From a checkpoint of a small image autoencoder.
Data: trained on photos with spoken descriptions (Open Images, Localized Narratives), 5.9 epochs.
Rows from expert 1 of block 15 of the encoder, named by matrix and row number. Rows with one number belong to one neuron. Each number is 500 + 40 x the weight over its row's rms, rounded and kept within 0 to 999. All counts start at 0. Numbers have three digits each. After the name is the row's rms in percent of the matrix's.
# gate: expert gate (encoder.blocks.15.mlp.gate, 16x128x128), inputs 0-127
# up: expert up (encoder.blocks.15.mlp.up, 16x128x128), inputs 0-127
# down: expert down (encoder.blocks.15.mlp.down, 16x128x128, transposed), outputs 0-127
gate.22 085:525451515468408587500496492458515574472510480478462513489449468545489495479598531479495456462445484478519509551545539464520474550521480502510453544442493572469499463522508555487472519478560501486518498401487457505507487498555530517447456430493563407552568484439504516582532507492481530481484516531470481507540398511494498452459486533487443501496554532485505487482401477404472497524446
gate.23 104:491489554462475446545504525488446466519533447470471542543541487530534532450527477567539553374475477483487475442461535459553459498549527465560529509559475599539524496492548563490511490542454469575379556468498491499502515520479458496449470482462532438488485512481468538509492517522427460543471463522440544549511446442562452504446442525478470528483443454495514469552485464500498471523483
gate.24 119:573517552491536444492523506536520445479540510505545478430516405465528494522505531455457533585550525560464548491505448471488556460530558514537489422505487506456469475472495385572500478522508503447528435540519584505503551456514508470525503489560496510521444515513479546522448487457471481489487489549594487527491550511470460496517495504427599495486436469558477506496505528419548499492571
gate.25 100:487541611513543429513521463453480503449509489535532446488507464534464341456495529560459522522480441476554454477522495499463449536488491498557444514440501434516464465494508474474499496561520483451522445544521479519575505465516429463495490455549554473494492533471487500450493531506529440530509478563535491508509473443481507501564492453564537484468516477523532473473487504530501429503635
gate.26 075:483481487520453481478505518470500512524449494486510515495522454506499493469570518524485474509532449549505442466530449552556473549428565462506428506552541459530456498522485484459511496438579450512537489542548523446499487514515478628492460539555491414444625529470400451503488475501555517534484505469452506486465527529563521504429508530566518440526558527545509443548491507515512532450464
gate.27 088:531486484548539514502492490503534561442476492552496440468525517467515451488495539387555510492516455491461540425483520483564492469497477589530544514576428515479501539522552465533524519452445467442463468512489501518486491478533493531557416447416496480466527432440529555511455519529465455537551558470529452429497557444471477528574499468454567489525467532555490532510477587479510471511472
gate.28 098:461515531487470484518582511474484448441556516465454495468429499529611459444543477473442454446454504487444431575502469482502486535498459529521503547418584496480511511547552495547523458508497488438493441479542503524517513543480453618442499498571550485578509541518471554532522481483476456501451556509508504496564486522562563524474555480531442505504573478515520488479503543512527526524465
gate.29 095:526477529484432447555595506469492503522440545517498495547498490571486405471477460532458479436531503499497520560490516439505497460519508576589532464510426409576544428463496474534539456528465508534509482495522515547489450496545479494520478480446552463487527483462459526450470481479478520462484533474489541579593522485521519533468521509521508424456457398475497522506517497524566568496545
gate.30 110:567510542482553468502429468475513518501493481485490507487565530533518542490513494547448510450573539448489475504452497549515515565414484399558444496547467454512538534524491498486507493484510580491542499590522477480487439498537493517456508515544518534541516488562497436407513546518543533501513498573474514519409551512443494495521517509451495556555448577550516496557523526600489468450560
gate.31 115:576497547489486443535510483425478472480466594537484499410478480479538493409486486544485468480480543445474495474468492461582522534496520478514494554575553458450507463529549468535462530505514499485471487500463478455488470546510475536477524470549527490569498396454490470535468528523513518473544551470490461465505528451443488520580477429490522442536517543466436407586476499513518465550574
gate.32 096:527439550461450455504541537450532487463495487545457441474514505523509501485614458468454394515458466476399588486498471507532551432526512464559446556546451471436569444502491486483506488454497473546517447476479485505515528558535475569440510485498521417482535492466481464466445396560522501458469531514479486468470469481449543509480479477495579478455532480485472502519498547486485511488534
gate.33 079:435519506457436493556599490421546551541534463551515523502500503472443524443507498547520517504530505451531457473502530507505429528521458516479483508549519516480518459491479436492546504585460463425403544554508461457509538502475536472400452477560476513553566528444526494605470458488509447513449517517488476437494475513519474452559493539501472544546483476464484536460505481494489484397498
gate.34 102:542549447515545474544513428492477558430517469509464573431450506453479448499526482498439516507507520508405512546543513447452496510507515569501485458499471438484520507550455511473511499509490523403525446467488555487509456524553455478475437412469515505448468520460486561485421473550516462515465465511522536499525522491431512518526569516442493480476511422534532496508637519508557549472520
gate.35 089:507501563459553505435497563512516481487558499547495483487453517525479484533563443494544568571477474520499493448632479537444513531467541470470442460409486461457455519501473552412460532502484467517554465508466508506523534509547488475527431519540523533478459542464527537513492491458533437529472455578481441504529461480561471428484469561470493473530494454521491498466528468419488510413447
gate.36 126:512433516497498478571457439541538532547512495475529534520488458473542516454519502410540498502450502555520511500475444492486544429597506541502450499481510540509496463518541517526529485529500522474539543446498488453495470526498509502507531456456472486544524572477533541569496482465461490567476506498450497500537408546536573486508469487434431450436599461412437585485486541540485522583453
gate.37 085:557523480487547528483512541466431491481506480473537522512495537440487475543532482536390520495482455448583490489460482475550430491490473482465507505389536551486578526508484496467485464474462503476536492530495474541472522484517560528520425440543526582519455496487499556487507453468486482483557442508565381495519464461461447540529477532453556492444469524509545554511534565463509567519581
gate.38 107:491467464484428547491538543521524540434519488505516525534516469459482540544512552500580489565503464467457462471517503454495455537532459576478565479483511552515494481460550523523506576509502470489472544520484528479563479479521448501470455549377492480563549524488504425574466478571499504557533525538477468450456572472431505444530522441511537467479473456566538482479557452488589522441517
gate.39 162:499376519557478480512536523450449398458506494552508472477544460493468520435518525473460506560521487552557457446515572535500497522412484573481502533475494543518458560484497461455471498529531551503529516493461475603565494472479447491527460580560499501525542555532397554520481507406550509500500494522453491492519458513494489493536462536506503518455486499561541433535520464535489482515531
gate.40 085:628528463559504479587476513457527492583528566497558547451591523438501561523524514476469525487475550524480448418492494490536529564502465444479496464540513530431425448528480512439458570528527458498433472456522459483511518512509445538516482550539532467570446521490512536458496496460506475476518505532528489501530469532435484555475451494470502472525409530467498448573469497531511503523502
gate.41 150:481487541482503551507443527457544512484503470478520406498449503467522442514494522493561491546497527507554506472461509475524543511545501439546453566441524469494473490510469424494493516457472527563609457542502465411479476542477558521471563486548493525519501559493530505500513510535456492522428493561508521544484517542447543565604531479484489473512530526482418499518394562457467449586474
gate.42 082:551491506531470462468508506531526476525553551449550518484529459488547500540466542479507483463466546528506560469569531490499526555562426580486450553529520544528471450567514513533473508554572491504491441490537494446529470503543517479483427461572530517516566568503544568611523432497500492460463498462442523484570467535570511499430482495559551464488527488546499505570474464540435526495467
gate.43 078:546521503512488484530479461498545536514502430435424522442442501419515495466456521477542541475469468480513470536493535486444529556505492487563436499530517481509565487418481421500511529519505525542528519573493437433475511500464538511511469508529499510584571559511541458604500554522588490532472440525455428523508510456480568522507581524576491504496468471521535500500438561550460473521531
gate.44 072:514483563556480514525417489464509459529529535515479533465445490425527539465512547444568561517469556491564530458457482514536527501525488477524525438423531541564508450550523526430519413457507503564482519554499488494530558509504475576441582467459522535512558471472501552543474496494473424507495432458547550497547539478490485583514453494497522507491496454414435502476492500546465471514563
gate.45 083:508455444485505543462556530486501457500514442506507541520443513456513503486519422530498496536439503462462489460515483446556477442516477517484511510441562459495467477447528470479569525503522428483502466486435511427588477540521515503479428452595559518506426482456467513534444575575493493563581489536487521509482574552451524493580479526539506432488513482451427565547494518460498505470494
gate.46 104:508469492512521550536510498434561552502517471536476558476492499553503555564536508527445547475427456491518652533490471463579475483533524489511430493544525515412512511470531464452546541384575534486451487475481447542548496429574461496524446449497510472488560529502448455528512514457518533506475515488447468442534506485485499499544477482495464490476497547509572474516430539505542501522496
gate.47 077:440512522444469484458496508522542493542488576491452498440459466481478460496510501448481401538538454571464494466462504461451482506540443533446524462513443524525472471509510466516476556540497462428478458416502527467453511485535485543478491482505543465537453533420479540559458502555481499558480562509511446454550494378494475475582465530499584504512440522481511507470522578485506512413529
gate.48 105:503406485460503541460502483512545472483496537530541469493533531531532562513479442412575501545530549599557507428486484532554530435497477519457521497546479572455432494443540493554491504462528481524570528459537526479452481537485539489564519536499481549526487481479587476545487441475517474491489517464478499444422572542448508499545521498434560475529601540521479527470510489512445503490448
gate.49 068:468483492531508425541548521474544506511521533527568517494507560452575567514525527442505446520494554507495495508490422443477524486407427484493495546528496569526427527485533583437441524541546462435493525596492526564434462562454497497561489476501460520523530554543497437453511478498525478484419435538477490487535505486514538445462435512541528486535490519466515517562493553525518516473552
gate.50 089:528455454549497426546504489499525457467558465531488527484473551536467539517562519491495506444518552535517533464464532472436554560487533469557485407490492558515524444493442535400484499451561553475502460590499487534560494501501470500496551491427482502475466476495485451531470459439441535504522518540468493532516435489481535454434393503472527529423509503481471538434495505468577441529462
gate.51 099:528520476511555503458541491550526518548467464468541528536487470528490533479437536520501496398473503494526507481582505501428533588444489508507515449571508541496469560453498490487499485495499469544580482557469438497509490503532479427480532557407515573541483546501517523464512516471507529519444502571487565542466472565470575481438497575435461536493465522597489481432538468512497462446460
gate.52 070:571440487570513569438578566486518462538516458495455423506534564493518597509483463418487497555559435538518500544425516433526531539517549483504404516520520526480501468476609499495478521479467494492500507499530507425435490513491533478406484522485485561505521501526538476534475525447475571511477468508475487499498540476496556474455501526479477433552500552526485516501459494491517582446477
gate.53 083:580500502523468493506516486535474519447486459530472565566549506511520414395468519605550503538476401548449496545440511480504467491581488548466485555481491456483574481489478499561553443508473522549460504478462545412490484504492462525484441454462509438515497484444577476461516536522483447492499464476461513521528556491432499551508516475481540503513463484476558465566549517465532559486477
gate.54 112:504575527453523489431519555457521505512547482495490542528496513568525532450493534541484466460562505479486450503474490485476439618542523499493492454480552518516459459398524497504507553497500512455443563528486463516525511520489503471442484537459514539502545594578450454506475515497471450562463469520430519462568535520477592428479446494538415501517466579491442466545456484530537521487508
gate.55 101:558527478490473443534484482515494547506525449436441525562557496497466508464562453502505454456463454422468508508581461505471479468479500577515447485521486465539497502545478486458515521506595502547425492513441500490499527510505467588436440487533514464571473508442521569512520485485547414457539427513509428482527572446467453447464506481498513492477411503576483491501540479486533555443480
gate.56 082:566486469466541502430499572581510535556474514420541529463535529520493464553445550485547469520555557488478575443501550454514512566528480497524505436465510430445489523446543495479559427536485425485516526459453495476468521565473511467536580491452475468515553517496407488535469468545441490438566470466526475476529559530473519483520471490551540495561536439468518507525485484494505533489439
up.22 112:567438484522502534493427514430522480455505528515467533489467513507503525447482478470453451584486516513496447506475463461516503529514518449521545567449499582400448443467540501502472540453515471494523520480525496498466481515493563506441518485459476530487533493480557480557543480479481499496488502497423541520534470610481511447493468471502435474495618572413430486443414524509458480492442
up.23 104:493509472443611561441483488526584476530521505583565484469447559480481508528461482467510500626483534564539492474521486539491536500508500505450520481516493483450492508500498516524517527448517535467621538465563502510531523490467525451538532532501439582512522527481474514506551551499566547503509508507547445455486496549463589504507581508519549507522565579465464532472566500529504510538482
up.24 102:517514503476417584519478492490537565502503464522470495571403595494492463485524484523464450526486475455485515533471503498497460532476491513470506582496547504526513513532497584475465534457576422535490599408510434493479485547486548518501484496486529442529523484440490482498511498578487496462554494491488467468459446463458556465530487445550416471501601522482492516460481507493439496519411
up.25 098:478552482436498467431521484502545457463531516497496462491556515502530373470510516506502554483558488478532555471473514496496495545490448474458458423529468486509520527493469519445507509514456533479524506515516516517603485470502458543468491570557562547499394478516535504430501492551473410475492503542543471441515478470490457543560465515473608429482449520580527477531457547533492443518549
up.26 093:510546519503459491483463561546527500541533506445525483506473510503480624481499486523460535476481449521504480529508570538590516529519501502417484497551517546470549533517516645464495448493534495433509531535514437558538490455543434521538517532425498475485528510535458490465461533515522451513544495488479465476481495517565532470515533419443401554478503480552502452524491458506452404521491
up.27 082:493611517523502510479482487488574509469477495468453512542493509515532531533508518563527521485523451489455418553476541526438487534487491556429477562508553472467534487546545588539493440549517485453607504501502506533506525444527539535516511463488545462527494534594494524491445484534464553482450488508450530473488517548524583475486530536575485527547517389472476505505507449413567513503456
up.28 111:505477559533506538528503488494508529508517489545543541479595506531451511539512528515638497515439527562577595421478482491489509490541498497546453472518447487489478461460461506508485472515528497439491471534535463486474437473584495466536511529464538501525491495498458455527403523504493554483560487529484456460451582506364483524510481484545564501530421486509486511581492503507468476488543
up.29 097:516546595517461492562456508511539567485479486562501472509496544442555509507457443485538480547500538523567537521530469462469477501528497443514495532498481560500483484529531497561495513439606451472520478493495470496450440586524496456525471530506492496532552543486435450532535528489547595457495560549510452440482503501418601505544515468544474560444553515486535498503421439500455504539484
up.30 101:448460425556517482477468470562419484533471538503521528490451516519482508573524422429495511452536516542542520429549553486530499488528536575455488548483525551496491464500487517421487498466439520518453469390485565502548493521437442510503504496526429546494507545556499553535440545476492458507503565522514514499499488496538493515495442541426447469468598471471549489548519483525485471559436
up.31 100:486509486431561567497525463535499490541450488522467523501499501474550485512515486488431492568510545470559407508473514432528522498520431533474531519506556482482478534496553448488546477549480500464521579485530451477529526539524551539507503522453509508558524472503549543505517530584457439516578488536518414524472519521515536462626547509463453453445498469468480425469420508515533421517432
up.32 116:495562534502523469532467480448439464519507516499484572529506486509520459452493575476451486566419470448502479468473503502532405514482444538508489579499517534527482475548476563574418498566473483517488536483468496561565455571466450467538466468475526486542517569521435508544460532487502557522428483448483473456528444544536537495503524504529392497533572463517489453542449523550447532494494
up.33 068:456464542473498483505493528438472546458475534479431432489496534521527474488520503543476460473445547478429522524540521535449551522427537424486520496524499472489491489600457544535402525433419519557460477533504534525501450459517522604484524546481471443499489419521451545484547434479478533476518457473544522542513494433445542550548500498515466474462542498564506511486525463451469584478528
up.34 087:416481500529590512537492456526435488469498460420470517486498499504509536502448581544402534483535521478518539531486512387496520538454497516467506513575488520496543533556473509499463534458511554462495503511531504475466488479542529451538484420517490517506466505504471551516500541552415458502435544486564464484552486456467542519487503527455483434501475471548462514486638489517557560562463
up.35 086:450430456458499577478503496475521471472563459498524568532526518492543506475539497455422488603464425435511468530459450451500434415541503500485530554469578479494513500508458521441565512516415517491582450543528493520531497461552555539475481494496479556469464461477498425459518482502444531527558423540531499492465523533494465448552494432457503491488455527435450500467511509502471532514470
up.36 110:534526461498447534527494448381538587469507481492461545502463441528503573458524488593511441497463484425499462563521491524526457507535434461493519561496493501536457470512484522580477524485557475561430474513493424513544461527505513570443454444545506499413487510491434455542528536523482511499472496482543500493530559483509427520478508443555450462487434524486525500569488490511433519512537
up.37 088:545537534526511452525475476507472546473474492478543426583454450466500441481553515525565504486459492427509496455555433463510544545529518520464562541429606476517534508450486460525538521546437534532497519514508464486481468537469536453468547501586496556504439497519506364527503491432493456547443481516513459539510424527489472508520489510506486558484521442482444560448444459469493501515482
up.38 092:565490546535451445563575551476510496470536490490459509479549571546551517507538582492561529487467457461490486472508442540451531531532487506488422457507500492515448512532512494513536490459524550526474487517547512449531562445514500575438539459426513456406511527481580568483511475454539492514505453402527505507544514511515466499491524530468494472515408542554521546510445537442483518570440
up.39 126:511555492450487511493522458499512627482530528441418494473467544500500545530535452482487459468501471411487581555500462458529504485557510434525480478466461457504472488541466461453523485472480462567479466482525486430433496531543453588459498477561558471520493452438585435496457492544462441506509461498517445433455546493525449513493449493474529447540509486440438528469459525521487554493502
up.40 088:511590466487522495486519526558461551535488526527514536486447491501570513473506534490454521530490525494473477535464482529508549537468565499522496558399573590479509490485518554466519528419419528496478459482540470585484600538518515512460545543471499431454544529481516465475494514454510447524538547445521532454490437520503537517523478454436459508442559432452558491525560566464555472487505
up.41 115:533495539453526569482495578459535480523484461518590468536460487418540494505486486474490490501488534517558471467474488429527592531531492430498499579467546445442515506539460422470488520527491503520529442492486447407466461539482469388489562558505478563517471528481455475495513512485461522461463454495523496501538494473465578555594489528507511514533541542448420472523494501529504449536548
up.42 075:453467474506414413478501467538524461501484489476437534445477503503442426551471497492429446543545459487546478487488511562548520450459540558466532563467496441452522563553598489483507489506455540536525506555571491548513418486477478547565490480487498517527497502537501476473475492560532580495509443543485456517516480465554479479435473534517465550429523480453515508498540484399528447498463
up.43 078:464560506516453516516463512448500532495508506485444519520510469413473532446582464477514408488517511475546574489482565470483443464495467527466511414468551429475515466438541495465397582534543518544563481531521480513488500542549515482447461537566508502551472436453484517439523441522513476485525516485518547517455466503493440492472491491505469394532470532469431463497415506555517510471532
up.44 070:410504506469538535466517534424516465484434471420482469569509519547478446476464462527579485494522478573569514554544519459475445482593500514492500491518526461470498488525486471547517520575583526555454488518509547489557451473496490490563528529540499521525483522537521460583470528526486524496478502482499502428524395505501516565468570461466498493498440447524503547581549532505483582480456
up.45 082:505599486525577575460450505521563454400545528501563501541459512546542495516461528422461470499507508506467487507535541558477491487520523498496543452501508505483513531485562526526485490495496521440516515519531486580429521499430576513473489544475561526558602513488475439447527507524572488544466487580532460534499459523483542511554526501479396462519468520558471433530530503559468484493496
up.46 090:504456500484417484520561530460624550480457498516419571534508538512507478446536466466528443512506535522475528494520469520481523501512440542505457471529470520523515539546456511435565580557558518413517561419450490496473439448501469541526463476503499465476520464484473484484542449542540514458516559560509497520478482478465401482584508433477521534452479440561471454482501486528490541499486
up.47 082:459527487550518551522535486415436538552501458512505527542519487464501483433547539485558533469495418467468563491545481534527472496455576491527507480477478520545471475455488465464484445568572524577514563481534534535504609484533469468490500560554488475513515534590515494465523448485432461489473522463458503471482493513504533558501503443554376532522551508456458535508512493503532417454490
up.48 106:532405485506520504539509507481523441486491522527519478469482487464477560566498393456515440541482538576561498442484444580493567456471474540528495537532513556428423485456482504518471503509545441504531515487498431537474453540518491494564511488460513495471476519450535475524502466468463463484490513482460444478415524579432558494537492481409503491558554525527461539481491485555463537434433
up.49 071:523551556513494437570529535481512486511500494517528498528496493525469575529474460497548406508449465547508460478505538536503498506545467497501544489490518444514477449471504479439526526510511478508477521534470461603476437456467472511529577512492478447451574459499591452472402518521517542465481541499549409497528501460430504502410494539534520454571485457472596497459580466532454471477483
up.50 089:529482578450492538445507534496457475463504467502473451478476542458505484564471491564482492538489505531557505531487447453491485548560493461436482440520556502419439523502541533500530456522485578417398504551476509501543554573524530469519537471413515530453467513544563438490539480500510461514492473523469580485485461464497526496440502512510450576551572564504552428502479481446529517479474
up.51 106:503499466456497492439500512504468527490516531498456546479486431459585472502540483448464471587549492466487526483452498486535442400553478501493476531496420484497538504525532584517483524457461529455452530505465538503490483493517588504472512404448473516476530482440547475537526577548420539562586482511547514494454526479520468475543505526491527487496493519447518499518574576458477545598561
up.52 072:419585417539458555475534544490555496437492478517535471436455486502502516502469461463474501500469465432517563546468417521440566573514458512498492483464479457482446442558480434521504525476522433531510472471517534530499521549494523540481490529548511479516606545533461457565511487451462610523492503525497454473508550497517565447480452497481452463501456502400522479478490485550475500528508
up.53 083:511531592483507505542499551524570490606487472514476415465474479505480560517501468531483560477531513538502539464472502439499492530474469474503416514440425489416481502477542546431489529449547449450539468544500536515491508538507547453528552543550543458491514565454452510504424434458454484519492461529491602539561479486502523474464544477490457504465459526473430568472516472493465457547526
up.54 109:500458506499498546495515532415469465541532529428482591561471442511474424493513544547510502553450513523508476481589524494477423470453420498452566551496487507458495594473464477550491486612456452478573532452477485430519503479526490506560390444526522501543499513443468513516529493505473495544464497487507478529464496475533481503504505549503572523469455442520503475521502548416503497538491
up.55 128:498526460503513462510447509538518548544519477442484605628566485459501518505491513551485506385488467436477477450532533480487515484464496499490538477552474462507580535524488508482466553513497469504430509473442528508481493495519520502464417493475502476578462466509491498513493457532526453500490457538452454483509527480483477462432520543499495526533395490618511516518553454511592565438505
up.56 070:444510493479515510440547529500515473532626558515432426472470514472468444517537497438489499491486541538480516448490511524510450526577496492482551504559444453444477539457517541508549494527522520467491428483476497551525486530546455450521462474547437445506526444512446515542515478581442513491504489468513506498455556470491565553522480534455504542580545487571551486424541425513474572448500
down.22 114:452552536472572451513548520513480476542499495456521507527582511510536524530584523547530516426516496459490523441488509521516460491465504531555534449478457430578540588547495545489525466555489511542471470521428483550503475470479468477508482519550546469485468466497442574450459548501521453481575424505533470537492488366500482548481513550476538508471430469585528540544526516496468508479533
down.23 128:544469549499451430505522589484455519540507421498459452519526464565518558508533455535492500445482457427479515466512466491544464553560499446529551534519531533501530557517550505502443475532508507531430488466477538497499510559501460326479473499519530486518468565488522507531467469480467514604532522456467491546474416441566500479456462554469512491548477489493481527485543499482523499459540
down.24 109:461510412481421572470462503482511558530457474502521495540476518544486503470545468566570527473478484461470468545485514536533464495553494500537573535539536480507547513451466563486477544499560503538519519472512453487490459554511470362492490491501474502535516583516520437541545507493541523525538530496459469434483432465507535489473453508586429520548621481473568546484505488552455509481492
down.25 091:506505474529533445426540575530461512550486523455518487519531459484422541553566510537488551451496528530544480514478491457522524520516543456450526452530448441444527517539470470472485497535591509507510530475471468469459514482550508526541518528460483538491539369523550513468435471472498461505417454484498466571556510532514461449473528553441540560445423584512546524528443496466502514453479
down.26 091:476438494476511540515503524545487479454554533535532548557518466351530397449471517501535503523538446506504513502494518501553485522455475492503497479465496470509464460473462462460502508516522522499487457468506489444484539464557583596479494499587429453472435422496608480503544539532463535520444490557533570470501545517507478538493543445504561473506477504518448542470490556476566496514482
down.27 095:492423444526430524494446462552480473526530462564494520482491497453517535431449480492471485496517551460538479490566469498537564503461495475477529466518486524539493450519503447484485481500506526497541505600566376551514518514473558494499521520487532496505502553499542513479577424462535472487462518571488531555432568537458519538502450439468481503533536591539487549454443530551461522547583
down.28 103:500468547501486445511537483502471488563484499494456499570463489517576492489436494482448450466468520465506408563481556544542474551517507517469561503490518463468553498519505564584577547520453485480462511501539522530455515545425538340514505512532476468595462567479554558535522502487494457477472541530476544455515403492500477489547501538484448519493530480471521493513485440492484549531477
down.29 093:486444550503439464530497508506465465493472498484503533538514493533501453452439454521474505488514511481447481489488445577450492496421509573499563445515462537496556473521488476464573492540552521521501480441515527507511458481517622485432438374488497403474452442496572549529502520493468517457471598525471548508485538511559508493499527457526544498465522496462469532493583480511541572526515
down.30 100:482498468503517466454484440505486496474467448460494485479485547501532473440405533571519489500555452515419421507518527474486501597430458487525527472455506512474537457494492513528478491544500490552539481534490469475481452537477470444467485443508474485574481541500565499441513496471484533496510523503488486462462573555469545532529544509609503469596501604542490440559491573544431515432510
down.31 099:486512438528513478439475458540504435585463454542498453576543477490489455482499475460506512464501513545523471470535478569498542524404572483441549499426553545495468492554481497513511440450433503507529439534513542534521521459488476589533514514478507456476434460511469488460482451524500489424529497513537600548526513538484525532433558443431475545512461435510496532451472463420506505487475
down.32 102:502478541526535503492539509521534491463483447524514457505556514447453523503421488478468517488562559558476487553516509498485608493517512533482555427500454438532509506516542509438573479442491483418561423585536506463474534443519529482548521513498481535549491372523486489482557521536509504479454513549547507557475586538469436555506512438457560507441486529526523538469514455531541529506512
down.33 076:508493514529586453512358465553527482488547505542488478442515563492572498493522495508432526525575488564523568537562506567557523486466497508539510500497505500526480541513509511533522492452470545503537496513564559458454518484553464495489540480511460523535527431476497510431486550483499487499598424485553549475474497543514561563553577456538533553475480480451518515422481538504455448486526
down.34 094:576453461480583539500580544546483509491526487399540472483493409495503480501571548494522497452523477492471483446542406503516488526455479540503573531476468478474543476480523517484475493497494535448499506437449413498560472442523446524544522534501478531515501466491518453481520481465472519477516542472492544475621463522424478470507549538513474450526493481521479482470620541508481586540502
down.35 088:484505510443431511547430451514497524498548475451497537525494513572507495444556538491524518487456469437465569456510497488589496520444479556514535434484494512586481492504489458553446506482564488534420520479464589447545519493512514520488447492440586422548512471555512450482519549553523523482464589534472470498512511606435490486485531455510480529506437541504515471526510539543451484487537
down.36 107:499553518489469439430560530551482419512537496463533491520523520514476490518526521535433467487512519510523503512497590508504517500428471509535536446529490480485536520494520449509513454463411531528586445510457464489494510488514476486518487562535586430558465435581496513428468515503515458398561512480539483533486505452509509576522583515520541525506483524518596465508497431442503487460583
down.37 084:509468529530496491471453506545442498450509488499510593382515514463504508462477550492357448566495474444425510530491516503549449463411540476418501464534462552447535499519487491451559472481487568491563479509530517562524559455563501488539463447503491447418508498500464493514505500503482502502520483468474452455481510472460463518514488505449507574432518499554516526541488506457491476498585
down.38 096:434504560509531458439497450516464588458510524488509434461470552443425433541483478474452516495513559491501493514481563480580499529473551497505472494489497548489480499513454481503488533460538534517554465535542542506498508519536514561483560473613506562428438463518500486424497498419500458443530515514455540483528421534495511507456526473495494488506519486444417506512424482507454550609467
down.39 131:505503568460525555499516534532532556499405498456470474571558530524514515510518472580532481458489509456444526555458463443525525478632566485492543555527491436458551501496465487538478483477497427502449429475523509468472429531481518456483506481479508506536441524496595504482436524556440491548501510548462469499432514476506491472435545506489478461560543479455534583506541493447535514496537
down.40 085:513473488565506498498546493418530548515492438475453519540509466491449443561530508556522562519552542504495431540507484472520489459492498543457496515494438455556458511533424522453519539544511458483486427489532487446492402445469509462499480447538451522482491538445538502539543606577502462524525518549559446503464509517514431547468453510435543539521433459505537516552452464544513435453492
down.41 134:498499562449562520487470477459518487455511529552517490520477551486548443538447496460554475532512524517561508534534490459486515474517546505511445514472513514548444516518498458455496526509498493573545449500565474412514535477512564617513503491493489525488502464508513458528571487550493531489379434567550472488526504550464580534562569438533528442500449520503426488477411508521519481574491
down.42 076:504518454535572576528542437528537516484459506543505442547517486560502461503535515567500455560585487514512537503447457449481484411533597475492545485544524532424521422428540480502457461479558505503504527468501526465496475526475495458490509594488551490517512478460444446530523485559522479599457534550504551563447488514530516558515502485516553511472548518521527491457531562542495482499576
down.43 078:507492474551528433484484575572462461491495529498529493465517489439497483459520443485441502495483572604559495513473471607508482422480500462562495499513449475515443481485448514419551486482514551482526545501463593518500525460467533522562502529356582459484504464511464586507463489536463512532498483490462516475502555500466450472515479437495531499500535488505531515460549497448497493565505
down.44 078:596524534548442535485437538534520530489540535471531426488487480475499592539497485461532557475567518455514550515444490540546498524553510476548489503488478540467470446452543536534538477526471517531436465562495510549472505562459429428454553514548435505571529480482517510448425518473483469534382540497474507514435462452482538523519481548504511475470494507486525415495514440447492467533545
down.45 082:520515455506457537477540459440499521470511448428527496536566483479546508525423421498510563558463512502479512430482497522459525491536516531450458568507451461474529456478553452478466524489539469474526416462429491514481593506434549410503514505509486496550494516528464483524615542510463522475516451547424462517449479483486510494529547453550501547482496483499459481457482478417534407486453
down.46 095:516560538553550468537536468551485480506547552515496454503484491482554414471535492489519484456484481527489496505537462544436513547503457533529561461470450448560464475543526458549491488463511491472522563490545519471480496580558472523505532522538538502502444439555498480414504470542425482467474506544531524522510536431546577552559535518529533453587524502546401548384529489480507469483501
down.47 075:616454552452441483488506462521491438526576532497526508456474510526475510515519562548439473516540523507479547540486465487452552511512467556467462484561488531409506513525557511514555571513471508528455464482428503540458519491569569440541507501452424543441544472498507466485491523605508540488518494485599446527437572494517453502538486490480532487467556449473559476491464511528535498516504
down.48 098:547458429506528504499514437493546559463492534509527499496432479470468408467541505484543463531528521585590550471514523538469452475488508478508484553525471509496443521464446479491542501508491447495595599422550474506538507515489509573578501485427466541417476419514441431540503458512538467452466456509480516497459521543450509491549498505471483442555553506495452503521515496485426485467476
down.49 076:556479463499476494495472487484491497498515462444486480420433500452475451428545516498581470474535508562484517471534435465523395493493531489601470599502547501470394469530515511433466548543545507560532486413504459518476493487456522581473548518528517514500519413546467540491493494484529565502478461493478452521535494466519442489527500507501530519488518515468515446506525505463521405557429
down.50 084:506500551507512430587409468454500485534491400517499522498522508537469577512560492485527547481527496499598524499519497432502524475495555504484489440432494521585445516530497528448494505481555521447462473523533534527504455504493533540519522516412485526421476522416500526535498499442526483447515514540450513507553504513512454483491512476466532550409468532563422455517535523488574449485418
down.51 102:528502503483535544524484552550459474489487532511519512462545454460530474466450491478469470556506505529526590518453510479570468409520491509527544509491492509455569479426500453554520540486457537522404528496442560440527474504499533319503500456461473535509480546505498468530489520541434463537576545481532516497421504504517464503525544536529509526518562519499467492554488549510539523570547
down.52 073:456568533529514500476540466537495486495466478478563515517464475560466556488543400465550475470482439546493490496503516579483489420532469449470446569531439412450501537501562472463468554503511457515499474477425472520514505532564533509544515622447429514497528575448489493499496506498464539491540479532514561472539442543489471528483435521540510487457578454538505477507469463553536455485529
down.53 081:500489548466467593468486551540452562395499442459476528495504544519518515522437535509572476500512415455415465447499489550472524543514518560521533537582536569507593495583485504530514418522449548521481467469504532531489497451544487475470427523467528514581491505529546529521474515529536502522477530460485469473444544462476456478543541502455517506557492470483512490527537559454494516433543
down.54 101:470543481492532547502472505504539487455509520459465585472526473487536396524444541578487486489403450515531546505552513479404506530492490518471472525462518527448519499402470468502503500550538551505529531521468494549505448502442516404503456456556510577504538550510429553501518542503495476501456462441545485464446461484505429558481582550491536488472460463573505479488483540442494554507496
down.55 122:458476525427527557508477500468468519429529511608496418455455536492514460575482500471465495547569479555514493517475491506520515425475504553519450490479527474519413438502450493483560531434507512505534506503532449482503542520455539659547570476473529551451529511466531464510520511492505515439480505472562560509505458539499520484565496508462529503504537526429476489469480492505427486579497
down.56 075:428528492511511519459557491512545513499512517512507509502531528502500389505559560552513564452519524525530506479546480515522512479504486432483502510492457493415425515516524509539559472439416499463464430476460507472501501493598453544572506454498427448425489503486462456480537476569453452484518532545552476478446523407565493535453454488470490484514510436473552473531588527517519433513476